config.toml
model = "encoder-decoder audio transcriber"
encoder_subsampling = 4
encoder_width = 256
decoder_norm_position = "post"
decoder_inner_norm = false
Rows from block 2 of the audio encoder of a small encoder-decoder audio transcriber, named by matrix and row number. Rows with one number belong to one neuron. Each number is 128 + 32 x the weight over its row's rms, rounded and kept within 0 to 255. All counts start at 0. Numbers have three digits each.
After each neuron's rows are labels from the 100 clips, of 14976, where the neuron reaches its largest size: "top examples" is what is common among them; "loudest" is the band of the loudest frequency at the time of the peak. Only what is clearly more common there than usual is listed. The data: read English sentences (LibriTTS-R).
# u: gMLP up (value half) (encoder.blocks.2.mixer.u.weight, 512x256), inputs 172-255
# v: gMLP up (gate half) (encoder.blocks.2.mixer.v.weight, 512x256), inputs 172-255
# out: gMLP down (encoder.blocks.2.mixer.out.weight, 256x512, transposed), outputs 172-255

u.428:131143144101056087138118130167128114138125136126125120130168141100100122120146136130092155128129127098132126127124044076125170134125121166131127125132127145127155131106132085129191140134155130135096135124102130197108148069146139128164131145125126152078
v.428:111185129070132126167086132124114198186124128135218080085177135117107128070125126128121115037087158163146144120131141126125084099140132116131127119133054133125123126100154143223099128105127141121111157131124056130142114069160117123141142113165127165079
out.428:082130125126126139127086152145136114098138128105121129129130122128142141148140129137071119130123119132166129128122164142080172136119133102134098161095146127126120124122129119185255136126123126130074126073129157113138127163159124113139146159113106167119
top examples: voice: male
loudest: 4000 to 8000 Hz

u.318:093131188077126133135127127255142117103134104193034094114125154099130121192159147126188122099127125125123087125118134120052123138149126065133000115098157216124136139121123106046206123123142098117128128130130133126144134178155132138131137114133148156121
v.318:119107218132127112123140129128102091112108127129162129120130118080162150128127140128139122129140193134128108127095133083183063162031106131129136112127138123130128130122135145131142064204141098073080131122158155127083147155103104123165123127129184131140
out.318:119219112134201087141136129135119129093128127162089156077061123102164131118124150128135061135118132124131046155119080104132101135155134115068137126105070123119119156121070146156127169207136126125167112127137149128205096099149149130128141025132111170124
top examples: the word "you"
loudest: 250 to 500 Hz

u.136:128125148133029133134120067136180115133131141170085135121132147159103116128130073100183128131059105143102136148123081132135129066138124180125109123101022135126127119134151126136132138143128128156159206123110124137163129150183092155130130121225111068101
v.136:134129128143132141135143129132117113133152128139103141100139129132040126168088131129129099111131125133125112140130132137130113130101114126096118128127101114131083089127179149115126146174059130131156159117096130099116055131136111118125060157058127145111
out.136:064127167132130124125102176130118125133123159126126190128135189115130126150122146146127097124131113135104118108118168108189129134142119148100175098186121130134130128100132150128137128127104255150125213109220120133146160136126111115123104132131016141127
top examples: the word "was"; the word "he"
loudest: 250 to 500 Hz

u.69:067134156176115157123134122122127144122132053131163116144165188146114116116127123055160115128112081171113049225120116006141121093134148130136125126158115142135119140123144129145112070050128123187116150148084110164115109072163119146176125080143125082147
v.69:080131194107156203130212123123121129126129119177127149121133152134135112097084129124136128153114107090113171136138140103042099129146112088047118117189114131093108130126097147176160163059120158108130117182128100125112152137163120128062115136118124035083
out.69:109129121116133108128129123131126164114007079094111117117139032134114141027127119133162179121138101106128095139125147125131120121132117125101109112137129149129127158085131163123148126050095149128099130127121130153128100088109154177137108128147124137242
top examples: the word "all"
loudest: 500 to 1000 Hz

u.48:124107118130094137111127134115105093137144110128123116184134140139124080125123129013134145124000100237168163169110132165140221148079121069153128097143100127125160129139126106128108131094156146131124127199100129121134131143212083135125156095132136155118
v.48:148106122125132173117105056129132205122161153127110104107169131123060131107094104151135128068126129121104134121131126127038002167125114095129129129127118107128123148121101124153137160126129061151115069119151139139128095093158080131151133129172097133141
out.48:136123103092127132106105205130094128146012118025133130129127122098043170133144162105168142121129104132161023110124178125124130120127139191143132092107181143096131131106132126127147122129140122046149116120154139124131129081134128129125125130150131138138
top examples: voice: female
loudest: 1000 to 2000 Hz; 500 to 1000 Hz

u.421:125152065131115131198121000146135151151124130126139107145156127139089108147201128126127128095118130147111117137130000131106118160130176137132100129116130178127129137148112000131131123112088130126128127131142123130148119123130122146134237127203120122168
v.421:123139183001156149164133134140125158146159125160255135123153178129121123135115124150124127132123094105050116110072113077093113120117113133072158165174062114131128122121157097169088121113154130131132105145120118127133090128133021080113108127130094129128
out.421:126138138128150178143041252135114168134152137128132055137124177128112099126131132140128100106134100129118112128124226154159127163127128184128134151112126127128100110052102177129123133140121130136128119118183093083126070124125146140130172025170119134148
top examples: voice: female
loudest: 500 to 1000 Hz

u.349:131127128132131128131129135128149112135103107121136220119164114118111095107133191101126113121151090152124129142129132128153166163138129136115206147050113115099125105096079132149124129152148142125179129123120066128213138124127131167117129126121063141163
v.349:149128222204126145158114092046128217128131132108100130131127123126135129145128129128114075138167159171130151227078128129125150127085135126119147127130048108175108130093129127076157138127125130220120123129146107068122191135219147048081130129118124098133
out.349:147079128124127131103037130110128138140148126109123206134130141132123121172178114146117135141118177091124180131000143141100136150115136129154218101125132128130149118121104059153091128119108124105146085162148123104139192137110130115119127128165128145122
top examples: the word "not"
loudest: 500 to 1000 Hz

u.204:129186122123123132145130123057133125165131066131130130125129101156122128143138122091111126084138098148182128125125119129133225126113105124177053126136127128131191129113145126108103136128149129168153137169027135151124130081075136052148184131128068000146
v.204:131101123171139127086128022090129116169127112111119140168139135153112130151135132111082082111127141160145137154136072137085195145135136086154108167132133161127117118107168129129145138144125124129162159136075130123105133094098127137127130158146115143085
out.204:124133095193095133061143102147125137094000125158114133140139128153129134127133123126124133126012129134131058128129146129126125131148122065166123213122141192139126117135107123130130061149123146189135129147128130151173125069101130103131149110129124133140
top examples: the word "she"
loudest: 250 to 500 Hz

u.72:127106117164131131173126123084032114135122032131165147145202126168103113131144124122135168123143130110159092175118122103148125129162122128140054108147114126136121158117127126124054108103129117128145077145123133144128133123184158137107131099150183131128
v.72:128132112163119193130121059129116062146051125135082177232160127173130120122141143128135114123111121123161136113093092150122207152140133126173127126129141118095156122130126107133123090127126135140155128134063201127123137119166146127126123121124126079099
out.72:174133121113137139133182119126117137131101127124118129168124136126160144113123144148144130129131179061150127125125126139159125128167085130126066146131099108151145164112126117085134140161135108108126098136183129147153132127065135124117095207098126035111
top examples: the word "the"
loudest: 250 to 500 Hz

u.21:114132140127128127136202127128113114129139163131122118129117157118128059158123091069121126118105131182043115127153110119131159144130121128113127071132089157127128147142109145129100115133143125082127192128127121126129135138117127068135127104098128128055
v.21:137210130121141139119131130086132108145126198109159104134127097175180143144128132092128125108127042174131137112127141130102154166117128058130134153117123118134116117137136126127118086130126172096148148117126126087129149126127105140023166076143091136115
out.21:126097131070128091078132176115076144193131203110147099072083125125129123126051129128175153125146150193125130165129123114119145201138129071125141127141095134150127166111123136127147147125120107125114151128190120069135122147074130125136165147072134124131
top examples: the word "i"
loudest: 500 to 1000 Hz

u.314:022113165151102138124117123129134067084150166160065130130120141094154137124129128126095095131151140124082128092129128131125127156107138132128128065141127101118111152124122128126215129131128185049096152187137144168112120130127061121179145122087155074097
v.314:168134097154145130162146154128109111110125128129130164123082130122046132104126128108094188146142166096112055117140121057128125139085171132074097130121128124116127136064205142119171130069146124107133170127116132114075079124159064000167127156138106137138
out.314:128126139162125127121132092132129127082129148157143205140193126135132154114132194128087140154190128040137120114138127079108156204124106132127094058129134105129097162148117127129074124177130137121121126116130130199091159132135119133127093189025117072128
top examples: the word "he"; the word "said"
loudest: 4000 to 8000 Hz

u.265:171110129113103156154060113255126126121167181142126125129139107153116127127137102130163136058122118194146115140113116118092081130105192144126117125118095173155120109152138173131116121129123099079176205128085135162175104130117048133130128120215128123180
v.265:133204128112148069110127179081144133136124109120127141127114118107065130162116157060047159117126121129128123126134112209130124155194125098106147150122195122123111075129152129125118071129113173118170120107129071124108102104148120139117165149158139167118
out.265:126161155116129121113118120165135145129087134135096084162082149127121104122124132149178129137128129101147128103126128076153143122162122134125150138073100123135106110116116132129128080084130161126157152027124125147119075132124127126136122042153123094150
top examples: the word "was"
loudest: 250 to 500 Hz

u.478:084122082063098124129070145103137138128135124170128130118149128145126128147139085047071113126140129128060082130138125125172129140103135094144171127134126127145125135161126092113070087128127129128131149133095100144144099127119112130077152000127149081193
v.478:127126133110166172139133150131131141217172125129134125114117130116128093141128000152155127127150184149122140175109107149122114040096133126117165131133111105133139095163101126101130177117132149130125127131140137117121134156131136121150105133126090156140
out.478:127087129142114123126142094180131181081153157167127163133119117125120080067177127148111126113103223126129143150058135092098112107137136137160126122140091137163120136143115126128121122115125076214129102127129172126156214102108127123103127129197170117137
top examples: the word "not"
loudest: 500 to 1000 Hz

u.431:163146102114149126111180142129126132140129206132129126140106137127133043137117121017152196103062127251090083117130070097129110170116142179111128125128071255087109128142121078126125102148112120128129128130116132081153137126129131119129164124091110138135
v.431:141120124127126128140119104122103129208114052148074140135222186111143115128096131160134130131082128127132127166145135151090114114129118125105120136196090093135128120135127197139127126085140127136142086124109139079088110133159155139128113127107091130118
out.431:127127115108144127148093127105131171179070147114112131096129125133131128124090125126155141133161105095132116139130166030087135123109124164108128094081094121177112180129121255131121121122111114128150171111125084125135068124091109143122127156114129134117
top examples: voice: female; the word "i"
loudest: 500 to 1000 Hz

u.360:112132126145105231115129177255148108145148120121026144148070121127116147129124109120156130142130122128127149138112121091129129073151181154090115135132103123153127129129121127120134128101156135028147134131040075146127121133127138127107127128139107084123
v.360:145109214095102191150123117146125119193171138146128098128178154130088090195133118126111138129138144144079125144130101109129095131093126132119128120149105120136136128147101099171150118092148102121114089196115127134128118082128122123108143097134133109125
out.360:143117146180130123075121125123182125106087123014083167138099152128153126128141128180091130151117122128145167131126114128131145166118100125131180173128138138138092101116126108112132045143127127125132124135127118136127126156132130128095129123134157162124
top examples: the word "for"
loudest: 250 to 500 Hz

u.9:128130059116133186121128123206134082116127077198047156127152135132139113194170130126141133034125103127108047156099139122130117130157129119127139114125166138169165134172128132119127130103128126139130164133125108146176114127125125117075137044250133125127
v.9:155125154173126144105122105140134141128130142103120088135173037187099129109155143129129128134129130157100122135133136161109124136087152128218010130127160255131119108152111064150129132128123118148128129127127122143110123126077114124206126139147109132170
out.9:132118121124120090038223128127196142131084158128104138136122129133139127134169153114130128110126132082121137172126221133156139101127011108132121142073129098128095132131092158131202128115128084141130116078153129107197128133131129133122064140131133060126
top examples: the word "it"
loudest: 250 to 500 Hz

u.487:166118190129127123098115129135112199075151129162152107170123150174131127126120112112042083116131139144172126129084126187121103128122128129122129116160126128170089110131128144179059101004088130072129127121155126150117132145229126133134166145130127124125
v.487:143129132125129135194124123131107150132165183153171081127165194172125083189130068149131124085127115154094140132108120067125115105178104134129162109150111120128128125166100102177111127070207143182111091190107107127141123128199120116110128121094117156126
out.487:127115255159122099111101126160115105159127128144141170250132150138123134171064151116155124129148161110123125187161124131116123130125134128110123088142132060120162128175134128118143111121128145124140055113129133129116122089126134139132105128098130114120
top examples: the word "i"
loudest: 500 to 1000 Hz

u.116:128124077118158127136113104131158125154130130126126129121086123129127089139120134129131130108130104137134121130124167118175186148051086131089142135133117134138132109186098130134128135133126126104132116133042143092147134130069040121123121130120088133068
v.116:121123123172142130114128126140092130122142114144148102149125163159097117121132123128136191136126104129111083157222130160147120133174124151140128124121141103105132116146122089132127115121175081128179089131088086104128004072178131128130141110108138137147
out.116:159136129146122078127105108129115038073082134071134125143098083129111128126120128111111142128117110129121093128181145173131125128249130163162136200100128092110159130004075147110129111124140085135141084121109119143132153115127179157146134123112081130132
top examples: the word "that"
loudest: 500 to 1000 Hz

u.218:126112149124088120126077104125155103128154093165130076130128144119088081123190111126161134081102129074050130131108124127132120189107107131173070128129136120152116095155126087133116112129117103114159123129078141146127100121135126129040127075137163090156
v.218:140123149127087131125117017105143105072150141140176129130104130137098121122124133125193128210167128108099126129094048131133122126036143121083125130151130077143109135111136139149136132127091128134122116131119113183124123132100128172124136127183116085195
out.218:164107117125135130091111125123183128130135130126130130118018145088088182143124128132147129158185123097136128113102116073115131131127113111122075231109116127113064127129188157095205123134113112118168127110126130155128085127058140146125050128111148124132
top examples: the word "little"; the word "a"
loudest: 250 to 500 Hz

u.219:172121114131084117131083036134151022125129159138140141181126115127115151191153124125037121105078219093117120127129085200113181118065089136108133129112203110066139139141176130129162090151112110139145147122114127135144145079122130117131111144084070126128
v.219:179145127144136159126130128115166159103125104141203170129160125122130125088103139130182119118113109120058113141127137129050098130117153094112112122186090129114127117130133130138167177111106123127080128126130128125069097117132085089121124140080084167130
out.219:130203167137129111124117130227103051157087183103183135117086061103132189101132103068147043054136115161143153123135129154110142125127114169117127148068149157120164126090148126141135098199126132021157167141110126094131145145092120118147217126119093129046
top examples: voice: male
loudest: 250 to 500 Hz

u.423:128120140092153124124132128221132135184132125115145050147193135119092107157181162128237143132125123168071123131110129142147112128182123114115127134125085130111121130118140112156129119156127139084174128131124163145149116120135130139127189130101109131132
v.423:120158125089116127128123151126138106092136129124095045085103123099123134127114139131161123056108090126133084074131193065169096125083130097103123135116130114107132049102173143146140125130129113123132130126109131128135131086176055145158107128172055115113
out.423:125108132207134230168150136129131116155144118129128173090131132152149128160100124173109139082139127140110115134139145155156091113062113119215158122126116054208130137146102073131134156116127113146129127124172109111127165085129147102010127130123197130186
top examples: the word "his"
loudest: 250 to 500 Hz

u.129:153170140127101150145127066124137132148128131138151127099138157166156058125120084124124100110138128190131122121131131110139118126151167127124145104128098127179128117222114040144046149082151134138123124133130132130189190121131114126087182121126130130115
v.129:134126103127076147130242126113128129117117138118154198124099090162124131123139120128075063129131152129130168130102131129087126179192141107143134120131109091094145113084124104147152178129097207176122127130127180157140220128116097141187132152182112098075
out.129:208146129130121135112134119021138134105027137120129131133127131143096120124112125121129046129139137130178152136128078140156160118108132126135128115042119119161110083146122112147128132131074171090043090107143128130134195124129105146132135161096134089206
top examples: the word "not"
loudest: 500 to 1000 Hz

u.405:124190140065166141183139077153017131123127143144133110143179168131125117136131128035095064131142132108077051129128123107115127134129194166149118116117116136123155073143164122123126133094119130117133172129162142117162102131128130152123192120143118120100
v.405:134117075136129126171201125133110076181165147127136116128125127128079090129129095116124136117146156158139127129083099142094144152142166123178082140160128165164164140145109116132112112084123145120130122150167113126134142131146109106123140128131098127104
out.405:127143154087116127113116155178141191130057122131114141132049148049119129163096146130128137195189159114114110070113155068142107125082089143117117123127123108099116214126136137111138120127152126128127129092120147127092085133091111119117052175126131075122
top examples: the word "be"
loudest: 250 to 500 Hz

u.154:135084131155129086135142117122095127099133039131191124154192130136125020132127123129128186187134133130122115136131128126107090107142141104195068065139013125158124131130098037119125095099126087122141111149132127135135128128186148127116136104123139155154
v.154:128128128128205140125136138105125123109105128120131140128118124125167126125116122128126133129134145130119154127127123128094129124071112193117127126129083136148137160124182133125130109129128050128080176130122173113079087118128066092133123160119123126157
out.154:130129195140134156118208137142128147140000126094106124134147133129130148104067144135129143119131114105125079123130136134128128127128107168128117149125093120132122132093150153131152130131155088136126138124113158138127045100122130124127054161003123087137
top examples: the word "the"
loudest: 250 to 500 Hz

u.176:125097183145063154126139128130141100147128133202101166110145129210103127121127129111141104102107112208122121131050150113035109186121215038126134125159121147157055121117135061071123143128139129128176138131127110134129131131131124158114137109228183148145
v.176:146171125110140085063128129116126158130118122084130123130123113124163128140121130142123132040073137105127113205175139134121177172136131132148136137093124141121127146137109174139183128113125121145130130115106205135128122114069128153179165126157137149120
out.176:156098134126107126128057122125179100142153246140126066142128047217146144107128110133135109128136102126127165131129101158136123121130118127119119152018108126221130123157157132124232119132126133125183135141135160147183160162127128154128122124128122131132
top examples: voice: male
loudest: 250 to 500 Hz

u.134:110126153129128128138129017124128143131127110106124112130190125125142128123118119059099122119125147112128194158116088194110143134044118127111121126129128131163183114158149136171124136126138073109130131164133118126104119123167080118108152146128101141000
v.134:125140161131060157128085123202127155123144135131145151132091131121137171179136122128128101125184231085144125082114167109065126133143117090167076131127107119080106183104121136129181216000175127161083117122135177165123107160144128034170130133135127132123
out.134:128127128167081135110105138180140008130099155128113172166105165125070114167128087135126117138150147183140137135060088134108156156150123131107124128125149153126149131103126130174184115128129126129130126120180093073133131140128119125140121173117081103085
top examples: the word "no"
loudest: 250 to 500 Hz

u.71:123122125117115168134138054137128109142180092184234137159133128126136120129099120114144157132125161127082130097129101139130118144208131124140116130144108128108144123156117126137096137115110142109208118128108118200118143124156142120092163129135137119068
v.71:087153131126116139094120072139179115144106120132164117136140086133123127133253155118143118133095121126121092130082140129107095125131139164157154154105137162138127117094018109119126105128135130086124102127153110148134129124085168170136183090199133125145
out.71:130127147238109145197123150089141122207182102152106166135151140110144135128150138144150121113118180127133125143086073128130136122125131130130137205097129088126131120168205106092110129127141182167079125245116170080123135086127105130154127129150097126123
top examples: the word "the"
loudest: 250 to 500 Hz

u.27:130130127144130187168128130132129138156130126155120147184064130138100099146128139130155105141112104126123149127130132133130140128141108102142132132148124104137086127192100124133132114142137148182158127147119134069142126130141145124061099081127075076143
v.27:126130106130107119125087141118147125119115106143119130136122126127122120084141131123123099104170168127190146175138129127124168191081149085111088124124168122126111191154132104185133129125123130175141101134110129131136179132130127131109131102127138135109
out.27:087146126109178120092174171115122091091126090177161214118132068192105120152107167126131111133094093130115096132127137136135086129129099134110133142178132127086048125124049133121118095128135134165123058176092134120122146080181200120083153091133186129144
top examples: the word "to"
loudest: 4000 to 8000 Hz