{
  "noise_aug": 0.002,
  "decoder_layers": 6,
  "decoder_head_dim": 32,
  "lr_schedule": "linear"
}
Rows from block 7 of the audio encoder of a small encoder-decoder audio transcriber, named by matrix and row number. Rows with one number belong to one neuron. Each number is 128 + 24 x the weight over its row's rms, rounded and kept within 0 to 255. All counts start at 0.
After each neuron's rows are labels from the 100 clips, of 14976, where the neuron reaches its largest size: "top examples" is what is common among them; "loudest" is the band of the loudest frequency at the time of the peak. Only what is clearly more common there than usual is listed. The data: read English sentences (LibriTTS-R).
# u: gMLP up (value half) (encoder.blocks.7.mixer.u.weight, 512x256), inputs 86-171
# v: gMLP up (gate half) (encoder.blocks.7.mixer.v.weight, 512x256), inputs 86-171
# out: gMLP down (encoder.blocks.7.mixer.out.weight, 256x512, transposed), outputs 86-171

u.20 [120 128 211 121 128 126 129 125 129 128 130 130 157 137 133 128 123 129  68 116 143 148 133 127 128  93 151 122 159 124 125 136 157 121 196 124 127 130 131 107 129 128 116 128 136 127  74 108 119 135  78 124 137 140  83 109 102 114 131 145 129 114 131 162 127 119 100 157 151 142 145 108 130 123 122 102 126 139 148  81 150 126  91 128 131 123]
v.20 [126  75 129 138 130 153  71 118 103 127 116 178 114 136 129 130  60 159 126 125 128 145 133 114 125 132 122 127 138 141 140 127 127 143 126 129 124 122 150  97 167 119 114  84 101 131 121 104 121 153 129 110 110 125 100 127 121 128 132 132 129 206 124 127 127 129 124 136 134 125 143 136 132 129 119 130 117  75  86 117 110 128 130 126 170 137]
out.20 [130 156  96 135 126 126 187  89 129  96  76  99 130 114 123 154 118 167 118 117 133 129 110 103 138  96 123 147 122 128 139 164 147 113 129 130 187  57 117 140 120 114 138  96 132 118 132 109 152 136 126 130 130 130 129 139 127 106 121 126 127 118 123 127 153 126 124 166 128 132 206 165 131 165  89 129 124 143 147 144 148  56 126 142  70 137]
top examples: the word "said"
loudest: 4000 to 8000 Hz

u.22 [153 128 139  95 130  95 105 129 136 121 127 127 158 173 127 130 132 129 131 129 126 130 122 128 129 122 163 129 119 131 130 142 123 123 128 127 188 111 127 118 106 143 122 119 130  95 135 118 109 125 150  70 128 123 106 132  78 123 124 101  98 125 160 148 125 105 136 141 112 162 152 108 115 131 150 105  74 116 138 133 139 140 121  83 125 100]
v.22 [181 124 107 119 152 112 117 177 121 131 127 135 129 154 142 172 131  65 128 166 133 119 189 168 170 122  99 129 135 129  71 113 143 111 201 125 127 152 132 135  98 128 129 127 137  95 123  66 122  99 127 119  86 182 113 187  95 149 127  98 120 129 113 132  98 128 114 107 126 128 136  69 103 127 128 132 130 100 102 149 120 143 134 126 102 101]
out.22 [128 137 114 144  91 127  67 111 128 118 146 110 118  75  85 124 127  87 152 135 129 123  83 148 129 129 155 133 110 100 124 134 130 131 144 141 159 122 100 167  45 135 141 157 124 192 123 168 144 134 122 121 158 161 182 135 147 160 135 136 105 129 117 109 115 120 126 130 131 118 146 144 186 125 167 121 127 132 126 122 124 153 118 118 136 127]
top examples: the word "you"
loudest: 250 to 500 Hz

u.190 [ 89 130 128 130 129 132 113 118 125 151 129 126 148 134 125 130  80 121 125  66  65 128   3 127 128 125 127 130 141 122 135 132 128 129 126 130 115  98 154 122 132 130 156 125 129 184 105 132 122 190 122  70 131 129 128 130 127 131 162  85 127 135 120 116 127 124 133 141 168  86 123 133 128 126  91 143 140 129 126 129 127 107 134  76 126 101]
v.190 [160 132 126 139 105 116 107 128 123 129 127 128 135 134 164 109 148 117 127 126 133 129 147  80 102 101 122 134 113  96 114 131 186 162 128 127 146 113 153 127 148 137 128 100 127 123 185 118 119 132 130 142 139 122 128 126 119 128 126 141 182 159 129 126 161 173 116 130 120 122 101 178 192 150  96 146 129  97 125 133 123  85 160 127 129 150]
out.190 [124 125 125 157 107 139 129 117 119 131 135 121 128 130 116 146 143 131 127 132 124 154  73 138 134 124 106 122 151 140  84 131 104 126 130 138 131 121 130 125 131 134 143 177 135 166 103 126  84 147 133 125 130 130 126  68 121 145 226 100 110 137 131 120 109 129 123  93 158 163 132 132 138 135 125 123 137  85 130 173 139  93 134 160 141 125]
top examples: the word "but"
loudest: 500 to 1000 Hz

u.179 [108 119 128 154 122 141 111 129  55 133 100 128 133 129 106 129 137 128 125 102 128 124 118 133 128 131 220 166 129 112 128 135 150 159 123 163  56 109 150 105 132  74 127 128 124 107 127 128 111 133 113 131 136 172 190 132 167 128 114 129 146 109 121 152 158 117  62 119 167 141 127 153 142 141 155 128 115 114 132 132 126 115 137 127 158 108]
v.179 [ 85 129 126 131 120 130 125 143 125 134 158 120 159 155 139 149 131  80 112 193 120 122  95 148 147 119 168 131 116 121  98 129 117  85 167 122 141 107 127 114 121 110 130 112 127 137 136 126 105 125 164 121 172 150 143 166 125 130 104 102 128 147 112 131 156 103  77 123 113 122 120 135 138  96 129 130 132 128 109 131 126  87 112  88 103 120]
out.179 [119 127 182 127  84 118 127 148 128 114 104 121 148 140 129 122 123 147 135 126 128 134 119  82 133 127 158 177  87 167 158 134 141 120 139 129 127 122 119  79 101 118 148 130 127 124 161 129 126 121 156  86 128 135 127  77 126  90 113 126 130 126  88 102 129 134  91  70 129 143 125 130 163 132 108 128  88 136 127 138  66 125 119 104 123 127]
top examples: the word "it"
loudest: 250 to 500 Hz

u.284 [127 124 118 128 127 126 124 143  98 138 125 123 149 116 127 101 120 101 138 129 120 129  52 116 122 107 128 130 113 134 127 192 128 140 124 124 123  83 115 120 163 158 158 134 172 125 109 113 132 126 117 123 118 129 138 123 136 105 120 133 111 150 116 122 160 110 111  82 125 108 132 138  90 129 130 137 138  63 108 136 119  72 128 124 119 183]
v.284 [140 142 128  89 166 129 114 130 111 163 126 128 130  98 107 132 126 153 124 128 130 105 141 144 138  81 109 122 115 125 113 125 141 141 129 130 126 126 126 126  94 144 127 131 129  89 126 152  68 132 125  81  65 130 123 124 131 146 127 124 118 113 160 157 128 129 143 120 109 126 134  97 114 116 128  51 131 139 102 164 113 128 127 133 128 129]
out.284 [129 125 130 171  94 106 108 136 132 151 128 142 115 129 139 177 106  75 184 104 129  92 119 168 116 126 114 128 127 131  90 144 133 143 129 133  92 125 127 116 129 133 127  97 198 104 126 116 143  93  86 135 128 124 112 113 128 119  82 136  95 131 124  97 138 133  60 133 146 182 146 111 133 123 139 123 133  54 128 147 134 156 120 144 122 152]
top examples: the word "you"
loudest: 500 to 1000 Hz

u.212 [136 131 128 134  92 135 173 133 139 115 127 174 132 125 126 128 118 164 128 127 128 121 115 126 115 115 190 134  51 128 126 126 101 109 131 121 141 129 125 139 129 131 131  96 137 117 132 130 135 114 143 106 131 177  79 119 121 131  91 130 165 125 143  81 150 128 149 129 100 129 140 135 129 125 128  56 121 144 129 121 131 146  94  60 149 132]
v.212 [128 114 107 137 129 151 105 117 175 126 125 127 128 128 123 127 121 126 138 116 133 193 111  91  98  99 110  76 194 148 168 130  97 144 104 126  97 131 116 118 121 112 135 105 152 161 124 130 127 102 174 142 179 119 123 131 158 128 129 146 113 125 127 176 127 123 140 125 153 139 118 130 131 130 140 143 129  91  68 127 119 130 114 140 126 151]
out.212 [133 128 132 158 183 126  82 126 119 128 118 101 140 144 122 143 166 123 133  76  96 140 121 129 128 122 133 100 136 158 128  85 128 130 114 129  94 129 133 120  86 129 121 151 129 120 127 124 129 119 171 128 129 121 160 128 130 129 132 165 112 146 121 134 116 137 121 139 137 138 130 126 133  96 170 140 132 128 132 126 149 127 106 113 112 120]
top examples: the word "was"
loudest: 250 to 500 Hz

u.501 [134 112 217 117 138 155 143 122 133 123 157 138 148 166 166 128 107 135 129 191  84 162 111 130 124 108 126  65 139 130 122 127 123  96 126 106 113 127 132  91 139 127 128 116 119 126 130 125 117 118 155  85 121 125 128 125 130 123 115 127  76 220 120 163 116 171  93 133 136 109 127 120 136  86 132 171 132 126  49 124 111 121 130  68 115 128]
v.501 [115  76 129 103 128  94 115 130 102 154 177 110  87 128 131 125  70  78 127 150 103 127 173 165 154  73 119 131 139 113 123 118 126 131 129 161 115 181 170 148 101 179 129 146 155 120 130 121 127 121 141 122 129 125 127 130 111 126 157 156 110 149 156 139 135 148 158 135 136  93 119  64 116 107 132 128 130 139 121 115 106 135 166 106 124 134]
out.501 [143 114 145 120 132 149 130 152 141 115 126 110 206 137 108  76 138 127 119 143 131 137 196 119 161 128 139 159 128 115 132 136  91 124 127 136 143 126 151 129 125 108 190 123  79 121 157 126 166  74 123 132 104 129 103 116 136 123 105 139 137 109 155 133 137 119 131 130  62 133 140 162 128 127 105 148 111 132 129 132 117 129 128 127 122 128]
top examples: the word "very"
loudest: 250 to 500 Hz

u.82 [126 120 124 134 128  92 128 114  56 125 136 152 147 146 127 132 129 130 127 110 128 119 135 129 128 150 143 123 130 142 124 126 203 117 142 129  87 128 108 110 206  93 146 126 130 133 125  97 127 118 128  52 128 130 131 136 136 174 121 124 111 133 102 133 141 128 140 109 164 177 124 175 132 121 168 157  75  54 143 123 139 123 138  87 130 180]
v.82 [105 154 130 134 116 125 137 123 141 181 131 128  66 141 181 122 159 126 122 126 129 129  95 129 128 123 128  95 124 134 128 130 134 117 101 115 111 123 135 129 122 131 126 117 123 121 130 125 120 130 151 128 131 126 128 120 130 132 129 107 131 123 180 104 103 131 148 128 132 143 109 107 124 155 143 149 130 116 127 121 123 125 136 139 133 115]
out.82 [137 110  91 139 110  93 135 125 118 103 127 118 142 138  88 142 123 153 138  86 123 131 140 129  90 129 138 136  71 128 130 123 174 177 155 124 125 125 145 121 124  95 129 130 127 141 133 126 122 130 128 109 154 139 140  46 129 194 100 128 145 146 125 101 135 136 142  45 157 160 171 143 117 213 109 138 109 110 126 145 114 126 128 122 125 133]
top examples: the word "i"
loudest: 250 to 500 Hz

u.235 [ 99 126 161 124 138 133 129 140 122 127 156 121 129 167 137 128 121 107 125 143 127 140 119 133 132 118 171 109 149 130 125 127 132 123 138 129 129  94 136 110 112 143 130 148  89 125  98  96  99 161 120 128  60 185 133 110 126  83 131 117 170 149 131 120 122 125 117 109 119 121 128 125 157 128 131 155 125  81 124 130 184 122 127 129 162 125]
v.235 [133  96 134 121 124 123 126  91 140 142 131 148 130 169 126 109 122 123  38 157 128 123 142 122 127 125 121 157 132 125 151 231 143 133 123  98 135 125 135  96 154 127 132 121 148 124 154 107 136 122 130 126 147 118 119 133 164 113  92 139 100 184 109 139 136 148 147 112 127 155 111 128 130 121 122  27 151 118 134 158 111 126 151 122 130 138]
out.235 [ 94 117 129 118 128 128 148 131 167 138 118 128 130 135 135 131 105 134 118 135 158 159 129 127 156 128 147 134 122 126 123 157 110 127 114 126 130 138 161 120  11 156 161 119  97 115 143 127 117 127 186 157 130 111  61 116 140  80 122 113 124 130 191 134 140 103  66 152 139 124 106 130 113 131  48 121 141 129  96 121 109 101  92 166 127 136]
top examples: the word "said"; the word "he"
loudest: 4000 to 8000 Hz

u.315 [139 119 158  96 125  80 143 128 149 135 130 108 127 159  98 132 146 130 113 128 122 145 129 129 133 109 163 133  73 175 124 127 131 103 113 142 133  82 159 109 118 100 121 123 117 126 144 124 128 122 145 135 128 154 125 122 135  87  85 123 231 137 155  56 130 124 128 163 121 132 126 166 121 131 112 128 110 124 132 158  76 142 119 102 100 116]
v.315 [123  69 127 120 116 141 115 151 125 129 189  95 140 136  97 135 136  52 126 133 133 119 126 164 159 111 132 100 167  84  97 119 135  92 179 149 129 127 128 125 107 126 127 139 135 130 132 131  82 112 133  95 139 135 142 135 131 122 129  74 125 130 141 132 128 130 117 115 165 101 132 182 125 104 174 148 167  54 124  96 162 128 136 130 120 130]
out.315 [113 128 128 111 148 140  99 121 134 161 171  80 127 130 127 125 115 157  89 143 121 142 131  83 132 119 136 150 166 140 131 142 129 131 169 124 121  88 140 171 140  86 123 128 129 128  73 155 169 114 128 123 115 143 124 123 152 144 161 145 185 110 147 122 117 130 113 159 101 125 199 125 141 130 132 132 120 127 114  84 133 115 130 143 116 141]
top examples: the word "and"
loudest: 4000 to 8000 Hz